A small image autoencoder, trained from scratch.
Model: 1.8M parameters, 64-pixel images, encoder norm rmsnorm, encoder activation gelu, encoder patch size [4, 4], encoder depths [6, 6], decoder norm batchnorm, decoder activation gelu, decoder widths [32, 64, 96, 128].
Training: normuon at rate 0.012, 23500 steps, batches of 64.
Rows from block 11 of the encoder of a small image autoencoder, named by matrix and row number. Rows with one number belong to one neuron. Each number is 128 + 32 x the weight over its row's rms, rounded and kept within 0 to 255. All counts start at 0. Numbers have three digits each.
Before each neuron's rows are labels from the 100 images, of 14976, where the neuron reaches its highest value: "colour at peak" is the nearest of a few named colours to the mean colour under the peak. Only what is clearly more common there than usual is listed. The data: photos with spoken descriptions (Open Images, Localized Narratives). In brackets: how many of the 100, against the usual share in percent.
# fc1: MLP up (encoder.blocks.11.mlp.fc1.weight, 256x128), inputs 0-127
# fc2: MLP down (encoder.blocks.11.mlp.fc2.weight, 128x256, transposed), outputs 0-127

colour at peak: white (29 vs 9.8)
fc1.248:061096158121141130139124093132120153099109172140145153130119063178078092129126144128148176137140106114144150132108130106060141173180086176120125118146135141108079156160135137136099124118099078142152132107126030119123089136114137098145150149138092131096146117158148202175177161099105169139051124185099153126075103149204079095143174103161131117113145214180162178120151154153152111139127
fc2.248:156197084124181074106121167106142116154115078126143118077109135147149137115054114128128097125164144143164150130153130177202080142071187120153112174088139163107176104107095148116166119206140133158079140136125154106156140139153107127116119135103182058129123143123097118103089116132088154145155120085124111160139115134097142156090107090052105101098068040067121099112086112135142107089153

colour at peak: white (26 vs 9.8)
fc1.224:184120140137153088120080149116101171080092068124149099143127217109155141121097144085124070178136120103139088161088117139106088137123083186128132094127142135173162166116131102145101190145141126145166098128146089166070116108178086133104111086123121155112132079167168176131127160145095106195146139123174151155079083154097176095163128044149099120118112165176100073134131119104131146173098
fc2.224:069163136148134112149171146102166098149176166139081163155116144135105139111117101141180152093122169120013142067166153125113146103134170068167093135072131076100101141138122085140116078106101104124112147160098166101155101090141135134168156168077089100123181174114074139144154122088199069092143149122159105138131167123092135131102130177081142097133146127088167132107102147127114112083188

colour at peak: white (28 vs 9.8)
fc1.4:071130157104169159151113113146111122108159164099141166071136153100114115142098140176160121212131071130066148113099149084065029091131106105121152110157125134132137080115125061141101147096126098187117125123107075130179088137130113110126106138107087166143113134106130140124097113078151150154067084172113163100107092142083109180096095168094137129091150156152075136198083137098079147142133
fc2.4:147131089137149075149115106109099138191139118173126062140116121131191136089132125146095198068181155200137112167112149141124105161111166141114123074134126169123114065136109204116159185146087143105155129131105119109118163148094127151097115132133214094121187117182148147104161166087095164070129119093094136140124155127161150133091098095173149158129025097112138123116114136144117161133089

colour at peak: white (52 vs 9.8)
fc1.188:099075113094209128110173175143061134095131115092162093086111145121081099164125063126165147070159092116108112137158105123160094157089117092099127147135128125162135182093145106082138140171085114111050134095105086164127111141075154130100095105105118123129113111167128120157116138147119158116115197162157090131114109111064151058107143132081182178124161099079142128064105174109125131069126
fc2.188:188114132168151156121063131140149159121154152107124155105085128084171143149158168112110158167102116082100145146082092125112148089118201148121112129145109176144158135156105161119143178125140171134191117043083160218085186158122100055122079158177132066112137136136185082095086170097152122107121165126119105146142102158124089142096137081125137143151105115173141082142151085098118154118123

colour at peak: white (32 vs 9.8)
fc1.156:073118092124117134155063098140183144122162158119110132085121148154140079119138104190107094108125104160150102184135101169200158152101115091141119115157149156141152119096168125179159126153135169105107088111109125124110117145092170089109043098133183151127135159171177136132063136169134083168159100135127154130148082166114095139141032080119156096107173133148093136103132071114156152193175
fc2.156:143157189165098117133200138127097096095118155115143114172153107120103159141121060095148084136147131090055132126150188076117165085146167118136123192114111107105084104127096107079116115128102108174140134187095124173152100110156134170118204111113061103121188130049119152109206128101135186139129145144155093140099147074133138114120195173127115134109086084094113119126114140110092131101145

colour at peak: white (27 vs 9.8)
fc1.128:159104096081161091077118153066086153065181124117113099148152136139117138133088153112072127143130073064095145123130047101058102148114113136103107117114080128143185133134150130142108190146121114154113113085186120166089131096187081117144140105126119083137127104117162194115113133185135139104121151134139107133077110133097140136155054059158140080153155153150083085083146152069165120141124
fc2.128:113155170140126138142086099160162193142121182142099117158120094090126050155112089090158106140182128162082132120142138170182118061114123088089151138096179084145056161061122159128095073102155077122113137174068164093174111114112168163098083119146131150058135109134115121120124133124130118115099144150121119123133182104179128111130203150114145169135095125129184105125068106158126152155175

colour at peak: white (55 vs 9.8)
fc1.18:222111120149185166095157081132093153146128085106154116162137155160119116103114129165134116150092160182066109157163116184093069061107162116162101101113157131151124147131110091155097182132100170144175094092108159163167150095117103094117076138145175119163097126107149164073108162109185164106097132118084099142123141158154120113214127152115145145112114112153092197149115098123151143062152
fc2.18:113092094141141144053143113131088167106117093108166128141129125119153081106113134172070106148125137125150119126144105155093096098135166161107127074137090119118122116174071138133116199091122130132213132045125118183133115149082149062081077154108226109120110103128147138098062145125105148167098105108115156133149143161154098141185071120141139108134089102100093165135166082134110165068092

colour at peak: black (57 vs 25.1)
fc1.84:156097187090138112140122155154107089158078161102085149132133153090147132123117122164127164080148145084056126102062150157124099109128125118129198065057118156088141172147100152179144084166145162184117115134131164145126122110124080112186123144120165066121140119181183095130166143117099102105107159150104156140127145113102102066143119161146170148109174129139048143064168171178138093120148
fc2.84:094170102081174199125135152111142128094156092104141157101102134158114106119151144106111115149101182161106156229161094101086144100129165116148072128181131078180078117078153099128114133138140090089137129104130103149099159187107167083097114095191113125121126125107136169128115090107166191125174104074108113132123106083154107151130142131149067080154094185097166147158099120077161139085082

colour at peak: black (69 vs 25.1)
fc1.245:165157174157110151143091144152096116067097082115149111125168103130119161095076104105154123107132172100093149095108074083124107128170156110158149156126154137103147120067116183149134142107182140174066135083071118163124172165139174099173094108166109097024116137145172157156086141101102117153097110165146106070088145115178112151109155158092093163122089071082105100094099137106100167127141
fc2.245:160133156134155134121158125172134111117123099159151100135134129138152109082139124147090119108103163104255120138151138068107183118159059129175109129166138123135143134112088190124150136101169105131121123109119095160102122137108222086120100130163119096070129134092150142104141069043043125158109058173092124136148168128161092131141104098145090129168112067108134135128146123145067140154126

colour at peak: white (39 vs 9.8)
fc1.74:163104105175111143162142086128100124147102108133122145077141180098110187135178103053114149067151146132115149151107178161168133141111066135087143120119165120110121091204160058153138118101111081154166118104162095142104122122133107185106101100131101145165100084120144064151136140144106140124159085150164120113116080116160113120150170136084186092091156084230118114131151089169158099073118
fc2.74:140190165124112127098080140083131113113149177177179146173125092178130134125097133181108125171120091137128141079116108126076194117178198102148169119095107085128129160112104177070121123118136169105102165127129156154147180145122124081170113119113133148135142201122093187092102103099114144134086175115072144068116173179126152153120106120111075096143095136082086134045138120132139152163089