python train.py --model="image autoencoder" --dataset="photos with spoken descriptions (Open Images, Localized Narratives)" --train_examples=203450 --image_size=64 --grayscale=true --crop_scale_min=0.7 --horizontal_flip=true --rotation_deg=5 --bottleneck="plain" --downsampling_factor=8 --encoder_arch="swin" --encoder_norm="rmsnorm" --encoder_norm_position="pre" --encoder_activation="gelu" --encoder_mlp_ratio=2 --encoder_head_dim=32 --encoder_fused_qkv=true --encoder_bias="all" --encoder_qk_norm=false --encoder_parallel_block=false --encoder_dropout=0.05 --encoder_inner_norm=false --encoder_patch_size=[4, 4] --encoder_conv_stem=false --encoder_depths=[6, 6] --encoder_widths=[64, 128] --loss="mse" --latent_channels=16 --decoder_norm="batchnorm" --decoder_activation="gelu" --decoder_widths=[32, 64, 96, 128] --decoder_blocks_per_level=2 --decoder_block="plain" --decoder_attention=false --decoder_upsampling="nearest_conv" --init="orthogonal" --residual_init="none" --optimizer="normuon" --muon_scale="original" --lr=0.012 --momentum=0.9 --nesterov=true --orthogonalizer="polar_express" --adamw_lr_other_params=0.0008 --grad_clip=1.0 --steps=23500 --batch_size=64 --epochs=7.4 --lr_schedule="step" --warmup_steps=4700 --weight_decay=0.004 --adamw_weight_decay_other_params=0.01
Rows from block 4 of the encoder of a small image autoencoder, named by matrix and row number. Rows with one number belong to one neuron. Each number is 128 + 32 x the weight over its row's rms, rounded and kept within 0 to 255. All counts start at 0.
After each neuron's rows are labels from the 100 images, of 14976, where the neuron reaches its highest value: "colour at peak" is the nearest of a few named colours to the mean colour under the peak; "place" is the part of the image that holds the peak. Only what is clearly more common there than usual is listed. The data: photos with spoken descriptions (Open Images, Localized Narratives). In brackets: how many of the 100.
# fc1: MLP up (encoder.blocks.4.mlp.fc1.weight, 128x64), inputs 0-63
# fc2: MLP down (encoder.blocks.4.mlp.fc2.weight, 64x128, transposed), outputs 0-63

fc1.33 [117 129 131  98 121  58 130 146 143 136 116 162 124 123 123 118 153  97  92 118 185 132  79 163 142 165 140  87 152 108 117  58 137 186  64 165 105 103 161 119 163 109 151 167 102 152 123  99 136 196  93 161  78 114 108 159 129  68 149 153 168  68 141 119]
fc2.33 [152 163 141 103  76 103 118 137 137  96 115  98 181 133 143 137 132 138 132 166 119 105 196  90 118 158  36 113 117  92  98 110 164 166 143 108 156 129 182 154 119 128 106 144 103 155 124 174 178  66 161  94 185 158 143 112 143 200 126 141 100 161 145 107]
colour at peak: grey (95)
place: top right (27)

fc1.93 [144  91 166 159 191 143 153 149 162 117 169 164 110 153 144 138 135 128  87  95 104 132 116 144 127 153 129  83 135 120  47 112 184 137 114 156 105 125 161 129 119 162 168  74 142 192 110  88 156 105  97 105 166 164 182  55 139  98 168 113 117 130 123 178]
fc2.93 [103 133 112 128  95 105 115 136 115 118  96  75 119  83 175 115 151 123 137 154 149 121 139 131 135 102 116 148 135  87 152 115  37 106 132 118  87 100 128 155 118 149 102 147 100  59 162 162 116 155 131 137  78 127  86 192 123 233 101 148 162 105  66 138]
colour at peak: grey (95)
place: centre (32)

fc1.46 [161 103 159 135 101 128 154 107 156 139 188 133  78 130 126 166 156  86 118 179 102 141 155 170 144 137  91 163 109  55 115 144 145 156 101 200 113  82 132 168 207 163  92 134 177 159 124 140 111 159  95 110  98 129  77 116 111 146 100  98 125 156 154  90]
fc2.46 [104 149 105 105 139 123  95 142 142 109 101  93 202 136 200 122 105 140 125 102 146 135  93 139 112 154 141 104 155 142 148 121  96 115 142 105 131 153 144  81  78  90 160 106  60 123 191 148 151 144 170 143 147 162 129 148 139 190 149  90 153  41 123 194]
colour at peak: grey (100)
place: centre (32)

fc1.43 [141  87 146 118 108  91 111 153  76 113 149 157 146 179 125  88 159 145  93 101 133 146 186 177 126 142 177 152 220 104  78 164  76 125 129 135 169 159 141 188 108 113 162 113 144 140 121  81 149 109 147 151  98  92  79  89 144 121 154 131 174 121 104 157]
fc2.43 [195 108  96 130 149 109 153  97  99 143 153 158 144 147 128 157 137 101 158 141 143 132  99 106 111 187  49  85  34 112  83 137 204 143  90  98 138  89  71  95  97 132 112 135 106 139 121 140 147 104 151 127 148 172  98 149 113 115  81 113 116 162  98 116]
colour at peak: grey (100)
place: centre (32)

fc1.79 [118 120 107 144  66 136  92 165 112 117 175  78 124 141 125 111 123 129 146 162  81  59 102 137 151 130 118  87  83 113 110  93  91  62 114  81 143 138 106 134 132  89 158 170 158 114 112 150 200  56 113 107  95  80 142 119 135  67 109 102 115 166  97 135]
fc2.79 [125 195 104 109 171 172  82 130  89 136  41 132 179 142 144 113  92 110 131 141 141 162 140 150 126 154 134 137 114 133 149 147 155 179 120 152 137 157 126 116 125 127 106  59  94 140 173 103  77 146 155 149 171 169  95 152 140 182 140 149 142  48 175 117]
colour at peak: grey (95)
place: bottom right (27)

fc1.40 [151 116 168 149 169  79 148 102 152 153 118  75 144 159 147 179 118 167 109 176 106 130  86 161 144 104 140 100 140 151 171 129  92  71  94 182 151 100 134 156 134  60 106 121  92 180 125  46 108 107 137 124 134 175 115 126 155 152 103 179 109  94  90 131]
fc2.40 [124 144 101 157  71 134 122 109 145  84 149 160 126 120 109  57 151  93 119 142 175 113 141  81 107 180 105 157  96 113  59 159 181 139 122  91  84 135 114 106 112 214 123 133 148 115 145 158 141 162  77 132  78  86 169 133 106 134 152  75 143 136 120  87]
colour at peak: black (77)
place: bottom left (25)