A small image autoencoder, trained from scratch: 203450 training examples.
Rows from block 1 of the decoder of a small image autoencoder, named by matrix and row number. Each number is 500 + 50 x the weight over its row's rms, rounded and kept within 0 to 999. All counts start at 0. Numbers have three digits each. After the name is the row's rms in percent of the matrix's.
After each channel's rows are labels from the 100 images, of 14976, where the channel reaches its highest value: "colour at peak" is the nearest of a few named colours to the mean colour under the peak. Only what is clearly more common there than usual is listed. The data: photos with spoken descriptions (Open Images, Localized Narratives). In brackets: how many of the 100.
# conv: 3x3 conv (decoder.mid.1.conv.weight, 128x128x3x3, each kernel summed), inputs 64-127

conv.85 088:513475463574462499554525453441519531514494497527495478479513458498460523519426525446536519493508409363440681615456557498533517606540453468547505444451503488536567554538516526368495548530464478
colour at peak: white (69)

conv.100 079:475517551477516516389545614440462544478508499476450443470532466447546498491528604479387526461455447500463517502477518474532499512479452527567563494530474561513476488504465468595553537439457409
colour at peak: white (49)

conv.86 165:493481475482426478470493636505481486419451459518491465518495525535451492461490463494424473471513416584443594434482490464604428462480624478485471549490487498497464473476484447511475489492443515
colour at peak: black (100)

conv.40 082:403496518511421508541520563491422496527496565538568514482503499491462584474489445517484538511609514434493530447584574453555537478544342428530457600475514504447476473490475564473567419478534465
colour at peak: white (92)

conv.29 078:487529576494455493497597501451494503559516595444495559466546424510471480510537440433488538469467543393536794470435531502519474490435390482449469496402475487469497526499469485505467463522416470
colour at peak: white (84)

conv.121 085:507519496504543487482522270477501507480517457510443475456535500462510481517507492500576464499478486406542380528479566478624552538472596517486509500570465492530511462509541472488443480517449498
colour at peak: black (100)

conv.79 078:572371465498476484470420642513477521552509516552440474493465523410455448524456502517465442479543481491507438508466600602528453521476413552492477489483518539546503497522548487371518490514382538
colour at peak: black (80)

conv.61 104:550585471525443513492480385414488478559550495482499489463452422523534511557453503442560473491528449451523418565541601601536597525523466490434456498385486411505475470552523517608442520452468450
colour at peak: black (57)

conv.64 095:566490470502471504483487501607561465505486541575466446480559485484546462518494508468543528542424592524498658442492518519568529452524542516479489655457489453486474540502489455285532525457424464
colour at peak: black (78)

conv.59 083:426569506497509572496475621518491525529475589462545484525575483574502558503546462557509491444438596524522521438537538502419448531495558480533525544483510487595523506506530483530498485399420598
colour at peak: black (56)

conv.39 105:491416494497622457492517608519493515370478467547512496554489580515494509501470460498511536386495483479581688470441377509433498499489481504526495494536452554516550464463523417497435484512519462
colour at peak: white (66)

conv.12 096:501486527451512447492466593446455435455447363507438464470518393460493537403463493486430555436521531476417598408510458480571385502484490587512462564503453485434426507409435458646425506517531518
colour at peak: black (62)

conv.25 077:543559480513471444489497628497546458503446544501513524498500512510487498459543517520567520554549406391469610563510371520484455522489515475440520381489490536452443514535494496494451507463563537
colour at peak: white (46)

conv.41 075:570558494503498493511462619428485457532507478604393529479470428542495419401521536589483541563565621502498569399516587420554389484495437499474475451380491475462441498503484549428591481460460484
colour at peak: black (79)

conv.24 124:503461473521533465469496676491489520442513523467467487536511489543445506514504550490468526443486551554462586427493464500356432527466468526496500558513498533501501519483508530487476519496534517
colour at peak: white (99)

conv.94 138:528509500493449511529508519489523503526549504483473556473488464478506494505487487511524482546487459572507141486493528572592523521526404478496500532523522501501483507523460508495526505500558484
colour at peak: black (100)

conv.51 089:480491502496612513506509610532472519426524483483505490462487556454543479464463503555429496486420512508436731474500422441481477492530551492528488435555517530539508482454545482531575506524511539
colour at peak: white (75)

conv.81 090:519512493393536457563485456401525439511494567462492470487513463494488444450438422484514574526497463506507549548491645426579464458540515435500388480525504485432554526463531504589426523526475488
colour at peak: black (64)

conv.127 155:445527518483444509517475397517476496539504500544623528454486542423517491479480486475490510475540391473539436583504494450619575507518481508509503467464489484498481461517525465483544470531518468
colour at peak: black (100)

conv.68 084:516476459530599474514561556476535469456482490465423495540478518454538500532543520437551452521496504579468429406477450450463580504455506466440550534492554484485464534544491480579527504443539393
colour at peak: white (77)